Rows from block 17, named by matrix and row number. Rows with one number belong to one channel. Each number is 500 + 40 x the weight over the matrix's rms, rounded and kept within 0 to 999. All counts start at 0. Numbers have three digits each.
# conv1: bottleneck pointwise conv (model.blocks.18.conv1.weight, 64x224x1x1), inputs 112-223
# conv2: growth 3x3 conv (model.blocks.18.conv2.weight, 16x64x3x3, transposed), outputs 8-15, a 3x3 kernel for each
conv1.0:559521508495493520489455506558426462568489535490561473422476459487643546505540495544529562513439519513513470494568508450523534534509391499559562538463629514518485506552475570480465536505581502536554496504547522528513573530538476531537516446512509466436504517547515589522524538494492521538507465565483522459545422548592408463527529433473
conv2.0:456481455472433456493556550445498471458477451466503472507561519515480464525502471434459489579552516558494462545524528521487458373464465517527588463514514601557584499489482525503485470501464488535510453467531439472539
conv1.1:633521545516522486512479455525486499537457449525501436432478590466501495484478485592566521479440521568525456581484514450509504609549514437511461534467488404522533493549469450518476587488439504489493477504532512506478546450414484563519521445472493519499523468496460546478504507513511486514491522540495471545499522548526469521458538502450
conv2.1:496504565562562591540558614446488493473461515508530501508485492485454415541476453546458487484470515500563571499518532531533520488416505486493523471537492435465514487459472494476470577445446454482425494549501525440464
conv1.2:511440508540441540494441481509470424446460502507505532517491502456552448475487484494512463495549508571462525482492471510556435527475489462528455527418489479529445553496507416505516401506495444494492526574512474518586555544485457477508498661472441450550509480492485514465485459510504471478453571506605420477508508498503444555488500491513
conv2.2:510511462487511518522543468555568567540556500534469438481432416538466484497522545586531578518525545440466436435497530478546570471539552535513465524516487486462447483511505498496460573590513451481525473508544521517562
conv1.3:530527539577490473540462516417532494438484601491439515568464509612481524473466484475486460503445468506486538476476479498485502528492437461513489445493523524468512417534516460482491497574407526543534468481493523558492550439554514547542458542484531525481501523515442499594492496479560531457522461546451453552461527473454474494487533480451
conv2.3:521437420455439417463498425551500511484512524472501462499463534448510480527530462452524496512558552490555564464476491478526517533547476528478488548530489491483512512577542498485539472446520501529550493480473529455512
conv1.4:464479532408545581531515528553518483546499535559548560502520494524514506486526551482449498488590497524511485494484504520498484535482502480495478451523551481509497457566509520410494465518529506470491610493536466512578569519482512569501497364439430555537500498442506527504504525511522435512474497510514453553499543487512515462524486534457
conv2.4:469514550509537512482488506447519502470522551518500508529483480526481532513449430450481547564506510500431471556453476546442446597436412500566510486511529472464488491530515472520467491504515533510451520537547462515547
conv1.5:525463501488487559498535505465456431527429443494444534450486401490533495521467485498510561475566464559455496524527600473510485501522466484509478403599557438505446527458483548501467532505436518513542530494477531508509577456589470549496485517489582471544481508438503522549474447510480575522504543454563555441511475440445510591428551498510
conv2.5:487467483483492551502545455561590507469543473449513475551521478499510494421479478491543545482493544414461518572577574613534515505484493551590548518514514430473453469423430550483445545541482480570490509481502516609539
conv1.6:564466471526535443509494519483534480542543571472542499440465525486475518496474558550512434510455537474567518509496566498468485576536477581538561491453469438482513546506502439523513615472455531547539535496502496504446424503544523477483488517500464518479489449454499518511516553518501498517520467488500561548488434450428561464522474580457
conv2.6:494496444512496473479554492532527444492495466454452472463539463576525477483450463468473542465445441540470467463441518479467509456439512509539570498477509457510536537486510526496518520482458464481573542533511511445502
conv1.7:484473532586434492427529494509438544508492491498484420518531482427501565498525540523483466477520528460560490504451479496466493474472485509516465554432562491539511455500465513478515463494464537507411506504512508468498443539489489461490491521481516460423502526497468515530538482507553438491519412500513463485469507595512533526422478545556
conv2.7:461510491460513478511462486587514494523532513514533530493487475457555477506546462508495499518531472529465470519537434467460430457461477608517434584526425495394420508514583466497485501529523547443465650558482569482514
conv1.8:517469443448492497512458433457504509492491462541527448446508507517579505438554482471506551475502492631469512523535532538499436447519498481441429452597470453523585446454472449521487494504446458519503490553452493503469569521565514556485473499566505464477490517502513534486475498524521640507489440436520515532449481432478459514448505472570
conv2.8:489443448569494538471532468543563478495476462501441468537536460501546440575501474544539529482500522466499484513489565515570571538581569560553542470509467460435506464502532536529472480519526517514495501587477509551494
conv1.9:508470415510459397465501505515531523475413558489491462473513406526460583478476504436505509469487469419458523504432531492479520460484510514465490425469516477441438550561444431507459469522537546513532506511500497459501435488523510530551430491459531430464502475485482437589523424477593488511495616459392520479456426492506434486500538466512
conv2.9:463508521530546500491499388545510524468470474455443471470483534451485590472544582493486542478486504486530515556526533486492465500501458497565530470510509469500508578577526473527524476473548502500528491493501469497430
conv1.10:544502489454552532459527470434484383538491480526518509485441450469442470475488523518528522508499508497494534518535523454502472467435487473527450451423528539487459458508525473463520506478502498487463479470431490457484534458523465491540531534496456490592502541436493583500470492539557579487514510496511562475486480486500387557514536521501
conv2.10:504524528535491477483452459501561590493507546489441466462457467525509539532519503542487516482542508468545507511517509528514459495468473549477465506488500501485466532455505510515518488512523428512463525488499502527439
conv1.11:539497505453541449516552502447459476477553519512475483507535460457483519492528510426503552487509519603530525507484452481527512469481463516458471462543467557480539421552526487467548502487513467483511425511504501508512461621479473519497514541480559450503499545554496515503486490509483531498508404456506478523492505477457538468444518577489
conv2.11:501549576527487476489491449425446546465445511509521538436430488429491552506567550524537546531511530442483456520495535480553524548556488556599500491486483486464515524481515516503493479504561521524531457493504505534487
conv1.12:428496475439565436506491443478463448526435434497541551510494511566460563484460525540571467512567463530515496459452513463511558455407480519463569378534472563604597443576487431457509618525524472540503473537483484511476501547532567556501483460440544593480444509546477405527466537476490555501509566458470577531495510529549580497482522497479
conv2.12:526546532523529437484500413434492444464511466490453469414475526440551568485522536492508474445501450496430416528421425436429432480494512482556571467468556458442571488455552441459468476450475443532500486527506517424492
conv1.13:505458579496542546570395529527510524405466544466494472495487482505506518465509476442484470491481508494505467474512475454434455465484511440476519438454479534480517507451482579490530536508484466451530515504525488520483488398540510467486460466443488446481480464445455507449446550473434519486484524494453471584435496509545445620371470525446
conv2.13:476545533479459502535484521582583550530521536448492445539548469507494443475459468533472501499533462452447455549507441512527480505492501521521472508518461457454452527483550465517548465548572522526488592525498517500548
conv1.14:518475478527374489533526531437478509568506515411513456500527505409560551469505489495419433482405440457422446521432508536499537533532446490476595535541500509429610525388407566397518450547457464526521547467491477493624461451497474508516476500505560454437533486556537460528505513539457530542478579510484515468507473497493490488493540502462
conv2.14:484519589492489504510485566506455459462480493481483489487517517493505466482470474524538521486529536479496473507465447430458501449488488451470549522492580494506528535522522474518455458461448457509519533511443547492457
conv1.15:491495550404514507455515527475470506497514447537498410526455476452444459487555545589480450493479471540505511397536587539514529475527541427476436540414470436509502490485468498489522434449494482458477419500494481446428426518476552557493502500562535606410484504460515592507432510458488590449478434548527510543411526483580508529498470546533
conv2.15:608536423589571457526501475483488513508506548521511559461478452499547484493543534447505456474503499502519552480539504506498497415496515521522514509474531454452495506510484480516482510517483502480463524513495522496506
conv1.16:417457519480518489515437474436464468492529481474526456498529507475516514531513499477581480518478491534478499543513477521508513568541489511548480479510545515498517504446573515525474513486384462504584469480505510586545485447472527536538527512502532566540547508513541520496499516495493509565550648462483483521525480490491449460495553482456
conv2.16:465459456460534490487478523485500484463469489427470470504529552493516493503504516549486520523481468541476511490463448526475430495513469549506450526456487525465505542522488543458462493450451518501514464476474468486456
conv1.17:494482452447511481455470497586463510540466485447539527477434556518448452488481414449501561499559484538448474471477492476547604494470443506482522539537437530500418530560495424465527539455655488445560508555457521531449540539552472468463539501444563487477529482548482489525472558518535541505510442552512571477487440490557447492534486471464
conv2.17:486496504490502520485526457478478477478494488468509497534487489550460526539473513555463429556536523508505533531465462534454484448498519424542537489489496552523533489472484538483498508515469449505482479503496458486464
conv1.18:475536476455533461523472503473527500486449496483497523417493517466486490474537491445476601511591580514512499557491521487462488522495501467476447442544466461466494562493523486563476473462507505462490556529478512474562572496513535515517472417552513439491579524429547471529479531530476458557480506497523505510479534486476509472483450508534
conv2.18:481503492534540489512518490494547506467489516502541468484538499495487448471508497477427452496528492515509518534522572498527492539515475465507516477516466513534522446470500452477523473504505458487484542525480492486462
conv1.19:535546502461512580485447465473589508511490473484436464495513387582550467501515572462462563529516484490543491564422606496511476507534540422508526490526487485517620456583530499464518457472466515419472590477619492499508490542532627578513479575523505506421444552419505467497500519482429436504508570476433514516498515506549541450477508446580
conv2.19:469460455431511508466493558471522529548523501513492443507514531506451411525452470438418445531528521626540557524532503459503499464467503440450463437492499527530524479542556561529530513478516526459478472467508531496460
conv1.20:475524481467486490497503501527578490459493534472466480443493514495569542542506468469520577470508567506629479486452529510501538511517473467534436598461469517498564511544510474456536587496635520542553473525587497511507640519572500528525519553477550420483439518445502464523490491472525465509518467498435496556513506465550492504474476526468
conv2.20:442485475461533518475505524539548484491475423503432467542517488544460429529498469428458500529428490623541470471533471478485516385467461510487485438521500497506464474515575430481510433419476519487515502509496369437458
conv1.21:441491563414484457485574506515506448496496384451453566487497551476486495494508490461564472501493461433494542432473522516491540515475482474474508389539482426510602421527502497452491494488444523466465412452490517508491491454504552513521514483430569461499500515599516465513502528553484501497495492442407540438532473486501451484478481463526
conv2.21:495519512493551539460542487429496461475494496496548588481501491453542525520429515486483444465473472459528487472563573435584530536509457482554534439473469447463472517490494451506492402476447469482498467516491503528428
conv1.22:475483464498473457535481447612475498617540527492520490459533500467457520497446535503512527476542553492543495504524547502510471514554442551435556454420483497508496600512467492543477477481490502524503474489467543497513520496492502533515525473489532372501552470459479423528482548530422448447523496518553445538491509552534482485432485527435
conv2.22:367451492438491521503500565436421498515483547504554541516448485458446430457468440485480544446451465542422470490543478478486559458476506386495536513574526546569531525553528472489509487495527482446550560547545515475515
conv1.23:475449533533474595442518470507523506563485601536492537467492591467530544497421488531505563502494450509509494620438475520516586534487461572486465546446496451529485509584545490492530559528453519530490475520510485474530610479567496545480506482448523466465501476498517544459510478546518510458508467505472437509494491500547537479480512572470
conv2.23:450491524502439511487545547514543565476554504486495498529516491542476476551458533503422424540490454623526424535484489471509496467436523476476572452488508546512526477475504508440459541491452513422494491407447445467521
conv1.24:472450450474455533465514507494525491499462517436467488460488482568535468456473549524475525530537439513514541486455456540497498553447487513527435510465616502481465503494475507447442459480504434573586483462461437527490532457494524405476492468522469486496489452479562506549518533472543463599585491500501509481536423567442548475477460494509
conv2.24:491466454473466467529519507454507495485468446492500514539470500492531492483465485536534503505526506554480485472479456541531508495513481522511520488479536523515486526494484490457527486480537457473470485469475516455501
conv1.25:446450516489422460469550491498485516468525537497473520529476500498525498511551505454552465512552448468526506463482456502473471518533463621509515453522477515516568478466489506511525502576422495526458427459491498426501455523422518512491492526487431438484494558528497475560513431507474450450475530473441583479533460524463525452515500514590
conv2.25:511562549506542509523464434433433534480553538559518585455428481414529624484534623450443457478467510463449516462540602478547484457439486460531542478579534482566567500493517453500543574508490462471563525543567508536495
conv1.26:434534478500483425499449500472484494470504530488509478463441463474508635498478448517497503481454541523423470560462499449473499464483439488534545566616506590449521472554507482538476376619563475535547557517470520485485506554459511544544525431512501532449504545559513503463460488499531547483554501431528476490514461607458436462529475550487
conv2.26:450488517487522541499455460472509502505506493490519576465471467493542536532484488483422446471516485471463433599591557615550413526412428587576433497508462500500480490465507499441517472504460630533427582575474449464488
conv1.27:488531458466496415544492424520444532534479539540497492596527478550470506471546449528492523525519461465538492527506588487464500426504490481567523471432470520481477551573501442524453532571518541445490529514506518521517628577452490448508486506588467430485519518501524460554542521477493532511513507545526528401518529521532510452481511434559
conv2.27:542535467553552504475434436433430445515505525440464538410437509511551542500535573491449470447527511496467456469477544517519530487523488503532550508518505443423479405453494436452439493503513505489433548514462447471477
conv1.28:491506487475526506521494560428494484409573466487502504549489451550511494443505525503494497489433553539439459473516506490475527510525503517518511496461504558491508482418523480528471431642552493506513473528465501477473455590557522453498530409537504562471452538509476430499472501534555471489534399524603510543482546529406584500539514533586
conv2.28:607597464574509416467369386445417464479463470499494459333420513393569639469567629467546505501476477457508509510502489511463510521550467518497460463499489416467543474536532440464498469449506463450446502470515556534469
conv1.29:558484530477548500506550470438482511494537467431473444498562503490477587469456482427518441505480485508525490459431507510473537498566439463495545548517499507501443492477496501423529500499456494563492531528513465476444478489505525486546538542474491513639465476505502474498434477491559550503459555502494478474469482398533478634418497424525
conv2.29:395397535479495536482524495520567628533548582460524500573473564455425491501411439548486552548480567489433417532496482565532482489429452530522496555462431508450477456445545526484492523507582460495469554518455459540468
conv1.30:412477439499459484449549492471548534426484467465537504497547450471419475506605426458503517476510467426488555479466487472497497441444520534522406463479494511527470497498527457435433539548546506500486437522464487496535500528532462503493526550548545585402475519542485444477503552502483483479492425450518543498470461486436456476451553537521
conv2.30:588589482581548418420403391500452426560517497524502495394410467393516580465587594536539481494498488476480514439483488504496517570598505486494498469477464468434436494460453552460433567521461505479490428506525498531438
conv1.31:526555477473506506435531521430604539461627521551498530564439575505481523515495457516477491480530590462496508460482539562502503504564536470524452549516561411549451481515500527450499615480558478496490461441476545515528508563445508431501484526454567483421521510544468460485492440461520547498527449486517594533527443533421489468539469486517
conv2.31:539536456545533454520500507455427423576506440574579515485499452461506443445499470450443512481458488515540500408413418538501531557568567498521561515464545478504524451481496459464486502492437452548473482455504461476457
conv1.32:496494477482518484492510446491509508517466494541545438490541442521574527514501499514515490514474490502542504509483492486488529455485442498527501492485574560500580503486492507508538469492427487500506430444483506499517509483466478487492480530517460425540500512523572575490495478468458569545493575522511497545516454475516593475448435546455
conv2.32:490474460455477460507465455542521549493527463475448418523473500529434510439478482470483454476517489518511553498493532428479470438490463492461455442513528537483511482442489456460473483466479473454457506451482442470491
conv1.33:505471519477509502480467487584486558484468553461513467505473516509562482498543489462462539516521454497468519517506480464464424534550434505491509524403513434478515614528426524460500531502520466483444481486509517520434476470525506497536447574469497497407506482467492474478521433454496498532506464554543517504545499512533457480467462492566
conv2.33:455470479577483491558545526417454448477478538481474562466559478511500447494512463425490498484493482571565486453510490486477520439483503523474553438499503475450497500499478467440480468499456490459486529501456554515432
conv1.34:460476491561428591471560484514446517455558545435534433458517400471542517476521530475464435492521484433468493485474439488459432480432451538500488478487524546505475572475425521549488476508444511489449509528488479479522598511597491436469510455455549512523452536453476457524519448517457466502444371456538441455478498510553446490497577560488
conv2.34:538587499510466396454487456465523491500511524469493502491475486458540548501509500526492502475445505455462466472449458528486476569448463557581509538579502426460461478490527424423493528450495520535418571560496518529521
conv1.35:494523492522537484483532506442530518463600548439497557485549474569431471517519457489429489499428464571588461503484458494493583494455550494493472551585519571523602433596545493596462564500505524456457493533439507494470554407498535524505549456534532515487518498572496438493488548486429494494456536497536498475507518398514470485500511567397
conv2.35:459528561501496546485531540447485504487458461551514531529538532484456457513502546535482425575552495556575548553502510511497517530464514491464454504413445542531469498496493494490476507505434521483480518491483528445431
conv1.36:459450520528487450488477518439473414486425471488493457522471510526493473523487445590468504522535458491551495502518559489491534516579531493490600489486532449482526506524457500481542444484419511499471479444467498502439487480515470572469489501564524449416546508460556527539546556567470562520538455524398460504529466502478549485422389507504
conv2.36:474486484519460458488467506471484516492470536494545556526474524529506448494483484490539479488473463548496446472499520435492520467508471531515500496508455521465508511481492499450468518463518459444517439482495455494432
conv1.37:421500585576434450494531508496425520510487537462558525538498444517512527506494456555494466514485507479443492489512505520423492479450491532533569495479524523568542455455465490521462489516535495502477530483465476515529502486467498481477475418517549520523536488472526506515524504455479446567500537474429469465520552551504454622514493473506
conv2.37:464515538452507478522493535634568456527545470447483443485464539498443526452423504526539540454528503492503498455472456508493427456479468511524463473478469475516500463480542507545522516537523534497419500458466540501523
conv1.38:501543502499506474487417517444481622531504455491527521471511519556497510493515554442475363483532507476455529458531476499461503496578496500518452567446536508549514474444446526512450529439520545523540525551470490479575589497515558477548506524499560509499444563497511523486472495508489461492518523460468501496471529489470543551508475495466
conv2.38:481522489498556486499475471536443425546490508541497549454488540484513505444480536454467536458458554522455518472496491496446450534497448448500489521493541518516502441498485459515518491477510488469497494498459531505445
conv1.39:502482512514500518503476497535420527532477418563504523507627523403432450502431450573507515506542455495466505522448514542481466484497530485417544497585474480542552633470490433542531455561522501526508495506460468456394513427512563528478481407441547532479484513488489422545507455482525472497459471602495522467491488449512496404499463511400
conv2.39:488464516428514464453480477507446488484486519510485587563497496532506417526447480536485436563445421558495480500479518485471455578593539507530527474523483523520559471459474454449453534436458525514406543474483481460460
conv1.40:486489484499550514529505482557494476508515514434533543465523573484534510510564457512401507518510508481512482486452564527488554484591520495411448423552452429485493504488458475490505476481488481411541526527516492507487455479509522531487467493543501533497533457431543435450484486502482472520481522442533467527503430537582485429499499525501
conv2.40:491473498470463510475470445502531493507529480519466519488464558477514503500522538461475486528521490503497478523510499529490555466523462439446493491482530596562535491470548484478505511498475456502530477503538455519522
conv1.41:515534496429472531495516481491462498514510487491523473564504462501564448492476626522526467479512519479438545533627603538480503490522430567512511463483488583494552561554526556513437458503513490497488540439510527540514474489485496557493511468497501453500521577490506505472527546504549486534546470522531562521471539526575525489512489604459
conv2.41:485549542484480525472528593479481445487506523492553541520491483564505501492436478501546518489550589475461583486509523514528523454433477417441443412496558480520581461496475506535533428509464458442508474529595476568538
conv1.42:471469473525477544481600502487543533480473418494460465567534464455506463502474459496533494494453495439556515507458535446509494449528462442503460378500486501500423512415494501498479529481482484479589451491506491534645528473542440526499505443521496581564576500505477564491507557487551431498450497542589531485537475503504665486579544482431
conv2.42:539462466511531511505516500417439420462510501508517511496550490519508495551481455515487467544478443512484463543505530493496480519500483410493471478531541551575534492426475469510538535478498464437452419498500466452489
conv1.43:518515561501483530541493528549445487423466574504497499460459490487547446490479492550443505507524452536485482537447482460509473556515555499481368457583475481508582515481544606565468497471507477491459545574550508515572494442537486456503484476543421565479480528525489533496581531541431497537552488530525449512533518492537521510502509431482
conv2.43:502440479506479475474472464504451481480455497470506516583511535549527494508501508497513468558509437532527552569628517571536479479469449538483526458478474501491486452493455551464512534480436550524417521479457420472461
conv1.44:477452487539478572501492601393421461543430461564552535563555540485444531492493486532503458455532511466488516361492513520484460469499459525548604519520448478502513514548508496444473434542573475442478443502500498573462531526488527513476510481475510552526500566479504517499515518480507514482519445485534540490525520472527536537490499499531
conv2.44:586563464514445441413474495516493449484456429510529465408455518387565574405516487434447474532453495565493499464451470491437451552463428473500506420490538427447553465453513488479458551480506544510503489463461437487521
conv1.45:503508521421496494474453505591588513566461441664507476490565573454529543546495509448500495567514499512476487510473542587545446538598512479519482472566507455478539480516537457511458554472470483492509459434563524513475429501529475464488486520475535517498519468488564514459527456508537500530521472493504510537527515501463529461457467545551
conv2.45:513529420537532512495478524473482443524503467435479500458518545466549524510530523482524486457513500502499453473446485532535503578604572489513544496524456455442424469494511488442493545450466524450447461523452543488406
conv1.46:492509435465503514514554537523534536534492553484563533534434510481398463489480462588436500501502511583490522518451544509483490521522473487479514489566455433525514509537532457552528597488418475452508489431405507502475433510425501567519499458470466564413473503488502527487482537456511510481451556512567537500502494593489531427495476583493
conv2.46:448466434505431453525495550427436519536472489583538516564545501571503496570519485491451422493498509519516528480527580476525507431471473462511495463485511622568532549475495554476474509513488541491485462426472438444523
conv1.47:463471509490540523493526495514490463517502593489492492471430412481546488493567473465553480474538469534471478464520458505536514562464530549493487455613547464473556564453492371601556496501570471535542475505490511524537541500430450483523500544440489494483499455499504479478550513518510477518513485484507612470507434571472439479509466524544
conv2.47:430405513480533589489565582503521459510485484568498615559513452406436468419510494505453513505520573510496532498570586472553511500482502474523539471518485537520470531444416557491425503535452487504511483448504446540566
conv1.48:648535465481596521499479547593515538499450483489476502416487481490490549502482476471502542513516553514527514499537535486478450495558531440546513450604496475529523469510486531555523531487526530505530510505462507493510569511486517458483486482551482522559534504506517452494540518575520481511513504503510498495501488517485494546527528525548
conv2.48:485430470498475492514512522489507573465530540566530491509514531489525502516470521557462396512548536467576580511526601514534485474506437469484512482496453570547508500472471580509460606579427498486468514481522493503544
conv1.49:462492432405557518533465473517412533527527452503514516501475509519464474509474472450526447513517501507513473502507439515430493508441510497524575416475508535487490470447531590528445462577462523566575435584446512494523452546544454466478490541489467488560494451493530465520510550526565542564611437424509433469537529543461464501447501497477
conv2.49:484497555466541527496545472470471514491502471521490446462489485495482506490478493514556510515519505464470454493519480511488502512477463496457515518468520525479483536579542498502547502516517459477537499476536508466530
conv1.50:533521484411599475494559507459466510438471517547543532602464525471479448502612510457526510468541536461529477508607499523488477443455553464460477560521505484503480489486501488490513461525462489468460478537510504479462521439660464438486504487523562518566468559419508534507512514453531473449495502477448459454461496449457528576459510519497
conv2.50:464457500513519522460509494505572555488501531487454480519538473487478448500492538551487439481464559485554607488495497443470551542488544468449481569538539643618512598502442614619506560549510528472503505494517513502587
conv1.51:557574497487575446566490515517492470495409551520487478546451533480425519540464548624536546508492482551515475570509562501473468523498528452484542563500456392532478510539496474444447533474560489517506533542490496497523489490522522540513433516583521566512536491525501476444532575485452462509525543490494400439518517488553515524486488454471
conv2.51:525491470545477482500531505459413469474473539569540606500560484481549426484538518479450422460465427426450465519512450510499515475530518515494529492480484436458516494482446488455473550461490485484420511481400517418402
conv1.52:544476474510526545514458503530527535513501517425506425441532465563500430489476498515539475548538392448524508459529458486531430493517543540456372479526494511528438544494459435447468578482468500481498562476397487477459523525436501513501526455408444474504409461469514468470524501500414473512466544519553518501521500461547530481495512431495
conv2.52:531505519507485541486456504510500492473478506521511487462488480547510504563500495473426467543487500526536472461511457519451497470486456419520487454537512425525545514537544509458457496521489495417568431540584515522547
conv1.53:526440462488430558482446468482485509514442544453535549579540525503520434513522537446487406486578537400495518467650526533478516485445531516515483516485476413507501485444502521553470603488465501502529498490487467455618481536446561576524535583453487503437464552535504521488513524524473436497490592473498491528510485475444519493471538436483
conv2.53:543436428527491481502479508493502501523539504489471478466498444466495522533494450511515445482459471429527519411431429446509538556570577517539604475517527439446458523521451506472462529512501478477518533453552520522527
conv1.54:550547485484579470537456511470576495492520482503509486604474476499467478494514507493447486496504509493506561562533511540486506449500555480520540510498485485511541523533520534534449565579481509586462488509502491491455432523568568565528529541489523460482490535458525438477477550545482552539608466476445522489521559518508486526525508481529
conv2.54:553452463491452461509504557453521490542536492481441480470514509498494510554514495497469464467457533555574545477439456481429526509450523423457502494495497561496555535535507562487499517489479519445508476413489542479538
conv1.55:513478486426549460518472497476460515480407438510505469414442444479640444475498496444511497499478477467447449498499441478503457509441471460493492478480548476489449447510533452496479457487540505451466469489579545508563491510574443426451533527471536479600522519509493497490510481511527446518456620545468507436487504492486517547522472543526
conv2.55:438488508466513554485533514563495485481480488522470412525545470493484528454455492505545519537503477497491429535531503515477492464470502506445456477515497501518495540503496607540490494493503437484489510471482528448479
conv1.56:545485559475553487568416508455507459521453478568485543446429522506501492525478498500429487574491512468465511554495557493499497516540546449534534470428463483492516492470481459537460470517469475465482461525431505490498519492479491449532430537537464464523537472444528479551541458425464538456452466492534479478527582461500417475546459487477
conv2.56:471464495566521493524482464443517508462528523487463469477479453555493496551491537518554540531557483485509493519504534522476532506516467539511453532528513481459492527540510544521500508495484545527462478512509545546503
conv1.57:449536511567501519439520524458517479427481509428507580500543429460531494528482525596470520472500502540525525484451465500495556472542503534442433582596544428448588574458440547500492367535513493483537561581459504488431504488482532484462513475569439452499508452451517492479509512539469473513498527453508493545514478507450440507526575533507
conv2.57:466519544510514510540522495482425472475457530492575635533498435472436454536505462567410400535496430548514503584533568559554471628509448475461473545475487551469457417450453507464422519457464525497443537543472467533473
conv1.58:515452478458430459488501467435500542506488496463406564549479571507511477516500456539506420486558474467437480469389498489453439510547475406515398465461474529469461454558491526459482463539492459484510479465481518517537500542456453461468485493553480437553582427463465499484551487561473499476423429532487415403516469464472463512542539504507
conv2.58:556561537516530469550457410452524509518502502497515495478468415461503508468535505501477465486478498522497456485503521504474459484435452526477507522544477438459519480452431467444443559466461447446456448490528502533571
conv1.59:485477456495553438550465488500423475525507588505507469553486486509454546502533494424496459516408508535492463462534570535532630444533521492539452627606486516481481427494462483585463498502467542494449518483490538525549508527488505504472494518502467431516530572526528478466530545484505460526480514523509487436526497524531477490501482528537
conv2.59:416459497440467575478506571427464572443463563598565549548529528453469466510534537570479482542503563437514524524521508513508515502435509470424484480500443576462468503484470535486451475507547469505472488470498473499517
conv1.60:557501468494526364560510494518476533482468448488563510462504548464545552526455522588492452520522553434438494543486542510475403575496498518508479544561561459518528547495525507582509568492497501536469478528513479497504544440532492545487482438539513552524499505434477499477481461516554535541539484517512388520487490607562563490504492626515
conv2.60:537492458486472481507515570481462502457479513537547558498572489603514457535485444521501500589484501520523474496519490528528497450483476464440475460422500508520573462461476493474511429440420529504412552491391479456437
conv1.61:537500521507546457432546483462551440468513529507528501520502507478499544481497504403449570538540486473486459508522510495516472480454482440517427430433496466471448524409577481541505560522438532518501514545471526514499527505441435440549464521517459464523507489470489540530475513513512596461496574453507521436487480459503417535457479454552
conv2.61:459484484589572458592526445522519551482533567449470454449486445477550479438520539470582520478573512468482465527574593496523542520491513591589503509465484463485457486440428529510456588516523467534493521513504514525505
conv1.62:485515528438495416498451517529437490535454556450518461535525487460537430475499501466501512464481476495634496464485534492545442506453429468464453505447479502478487468546477480495523542441538527486497479531454522486526478456555505512544551481543488512524570422508457487508520429492533457502509527478449430536446479630509448528380480497496
conv2.62:496472494520490473442452488574541574486501450492477425536516444492476491460491485469468470537492514452469510557529509526476504390467542553486480541495497512469506524523532460479518492485532476498531555543476479479401
conv1.63:455471513541516434484535528551491519477523507493448499475446482417528481498525511562502506496486489442508487537481520528493487477456524507498507569460516489539485473622537423435540526475543477461493541514466474490561485419505470459504500429448479496510502495498474459504485494524489495503506567482363483525460499522508528596507508568560
conv2.63:429407412462473495550535568605541482517493423529484402585553487520444457482451436503529530541484476587440463504476458462480497533501564470494514454451509564544487490512538500492533480478543482476500556438427534451473