config.yaml
dataset: "telescope images of galaxies (Galaxy Zoo DECaLS)"
norm: "batchnorm"
depths: [9, 18, 9]
init: "torch_default"
nesterov: false
max_grad_norm: 5.0
Rows from block 25, named by matrix and row number. Rows with one number belong to one channel. Each number is 500 + 50 x the weight over its row's rms, rounded and kept within 0 to 999. All counts start at 0. Numbers have three digits each. After the name is the row's rms in percent of the matrix's.
# conv1: bottleneck pointwise conv (model.blocks.26.conv1.weight, 64x352x1x1), inputs 0-35
# conv2: growth 3x3 conv (model.blocks.26.conv2.weight, 16x64x3x3, transposed), outputs 0-3, a 3x3 kernel for each
conv1.0 099:427541490610415452489522446472486364501481463496407438379502452469454421464509514435548513415512430497437549
conv1.1 096:487507500559410474494454538453487391517491443516440560473489573509518420529515618549441523469535485528480539
conv1.2 097:509418483394489431493462500510494474504546481528409466471475447488509481483610402465562389456524525435488451
conv1.3 092:520481481475516502507509479496460484488531455509464492505511566488557418533478494565462583427501577487566597
conv1.4 099:490550587471525509460561539449387347413499429526420454461491523459431466409465501614456377414535489526426624
conv1.5 097:470493349454513510472505421535529465396461544493550565518559463394513460516430481523478399514464443505515485
conv1.48 106:522494433484458453392465493437450536453532532520506498526529563430485535578567427540532476412519515517391532
conv1.49 097:489525431471403448643548537479449481512509614521522547411515566497576506455561549409647539508498527527513433
conv1.50 096:525479505523510486586547536510557609451511579483479612573511488485628504584449461494547387514555564539480418
conv1.51 099:591383457498574522521491502508512468476481466516701471508500387542442470500453548524568546475460443637423511
conv1.52 102:461566390436416440537465394502550467399450547455528490534439486508356474512602460645543462534445552500590452
conv1.53 103:483544514373513465400525478558442589522492415534417512582483513466443503565552445482513603418492458401553550
conv1.54 096:509458556636590606519516545532501483488544530499541456500524458629548482488449372564461487536558538459471430
conv1.55 106:504415498495439399473477454496483389498476508434541401507570438468430455472509447499560570406465573381523504
conv1.56 102:503595570316590525491442510485569456539501481471416423470485493535473430435442512550554509489485428470594468
conv1.57 097:511563469444505474421480462456496549459524421456434449510520475473516634525452466466427468470506461472424544
conv1.58 099:467633511559567463464458478503472506531526476484516493444523522515493688526575434554499553544489489546435542
conv1.59 100:539482461456503513603513475493513444437481562480548486491525438514479524547394461484613521499478496527501484
conv1.60 096:500468503474472466516500529493529511562448572511511513520474544466510497543491437505536537661515420524443447
conv1.61 094:547450464471490547471500528599491519487641470477587560483543501514579620580420436470446568413496578558409549
conv1.62 107:463622424552481558466506491467613532508490513426504463397515444418541502454521392448562508460518410601528513
conv1.63 097:585501486371577506498547485480503484529552600497541555515530421549493500424506569436454471411503555563475504
conv2.0 107:529494521511537577521482484484455488424460526458465453483537554544508595494481564437448493443516530451500530
conv2.1 114:514537481490497497486449517491401370518471423460501510572538579550505532564492444493450484477530548522467519
conv2.2 075:529503513544442607526540586604510472503524476582559442476569441615478496608606545561432417568442457570576594
conv2.3 092:465491436480537484479504442535504472457454561447437501522510464540576533477441530459511478603496500503503486
conv2.4 087:598623522497533515594585582538498522571556503524516517394430416488489456397426474432434460417422481482502414
conv2.5 081:511567537461513585519554584463440430494434476553500525516435437569565513493502524428499472504530476470397458
conv2.48 128:499444487590456441567496493501487429597490381508499465552518527551440489552495472541491478468537481450470489
conv2.49 139:564436435543450440470468485517501440532489407592507482457456444441388426439424465687490459573476449389402506
conv2.50 074:581487518480527445436456359522507570459432494510489557595509490577492538472460495459535585495500514449470530
conv2.51 086:531541482579553537492454504503509488508577592514502566435460442415526471469467455451541562423558533551463504
conv2.52 114:538458431491466441456407426522515435563488449564525491594520571512525531572518562555434453547479470464463502
conv2.53 083:557445483495428521440424491479532547509558497506573476518511512553528536549563511551533572575525563532522436
conv2.54 127:471463495494456494424451439438522610485623680434482482476547559435531467456451497426470437487530478538535492
conv2.55 093:553470472491405450459411468519557525499520504493444517601498605606502561589628626554558519574508511515505454
conv2.56 098:452431452493482470455414511584573503602596543605482454514480501543546554577566566509568549531514567594600508
conv2.57 083:466526425483500471475524466420516526456542445514529482483436468537470424571515488550518532463507518524496490
conv2.58 091:534441463497489509473488514570615592499560567588513489490465557482475502526569542505542520495484602537584572
conv2.59 099:470501482487475515478528571437471518523438490469524503419446510424459432442466442656547585517481545454489525
conv2.60 088:528436406449490527412435450588514494547540499494497537546481567447494547513577520592541535523558575501456534
conv2.61 087:453491512473443383434502507534531475496466466523544493516588509482515536474465547469499445537493502520538549
conv2.62 103:481496484483447427469499470444449406444486395614516461432502514485517421508470408579527554489454531498484528
conv2.63 104:463443494510537547501545488485552604505619671440504572439467465472528541435541513510461497568557505540496459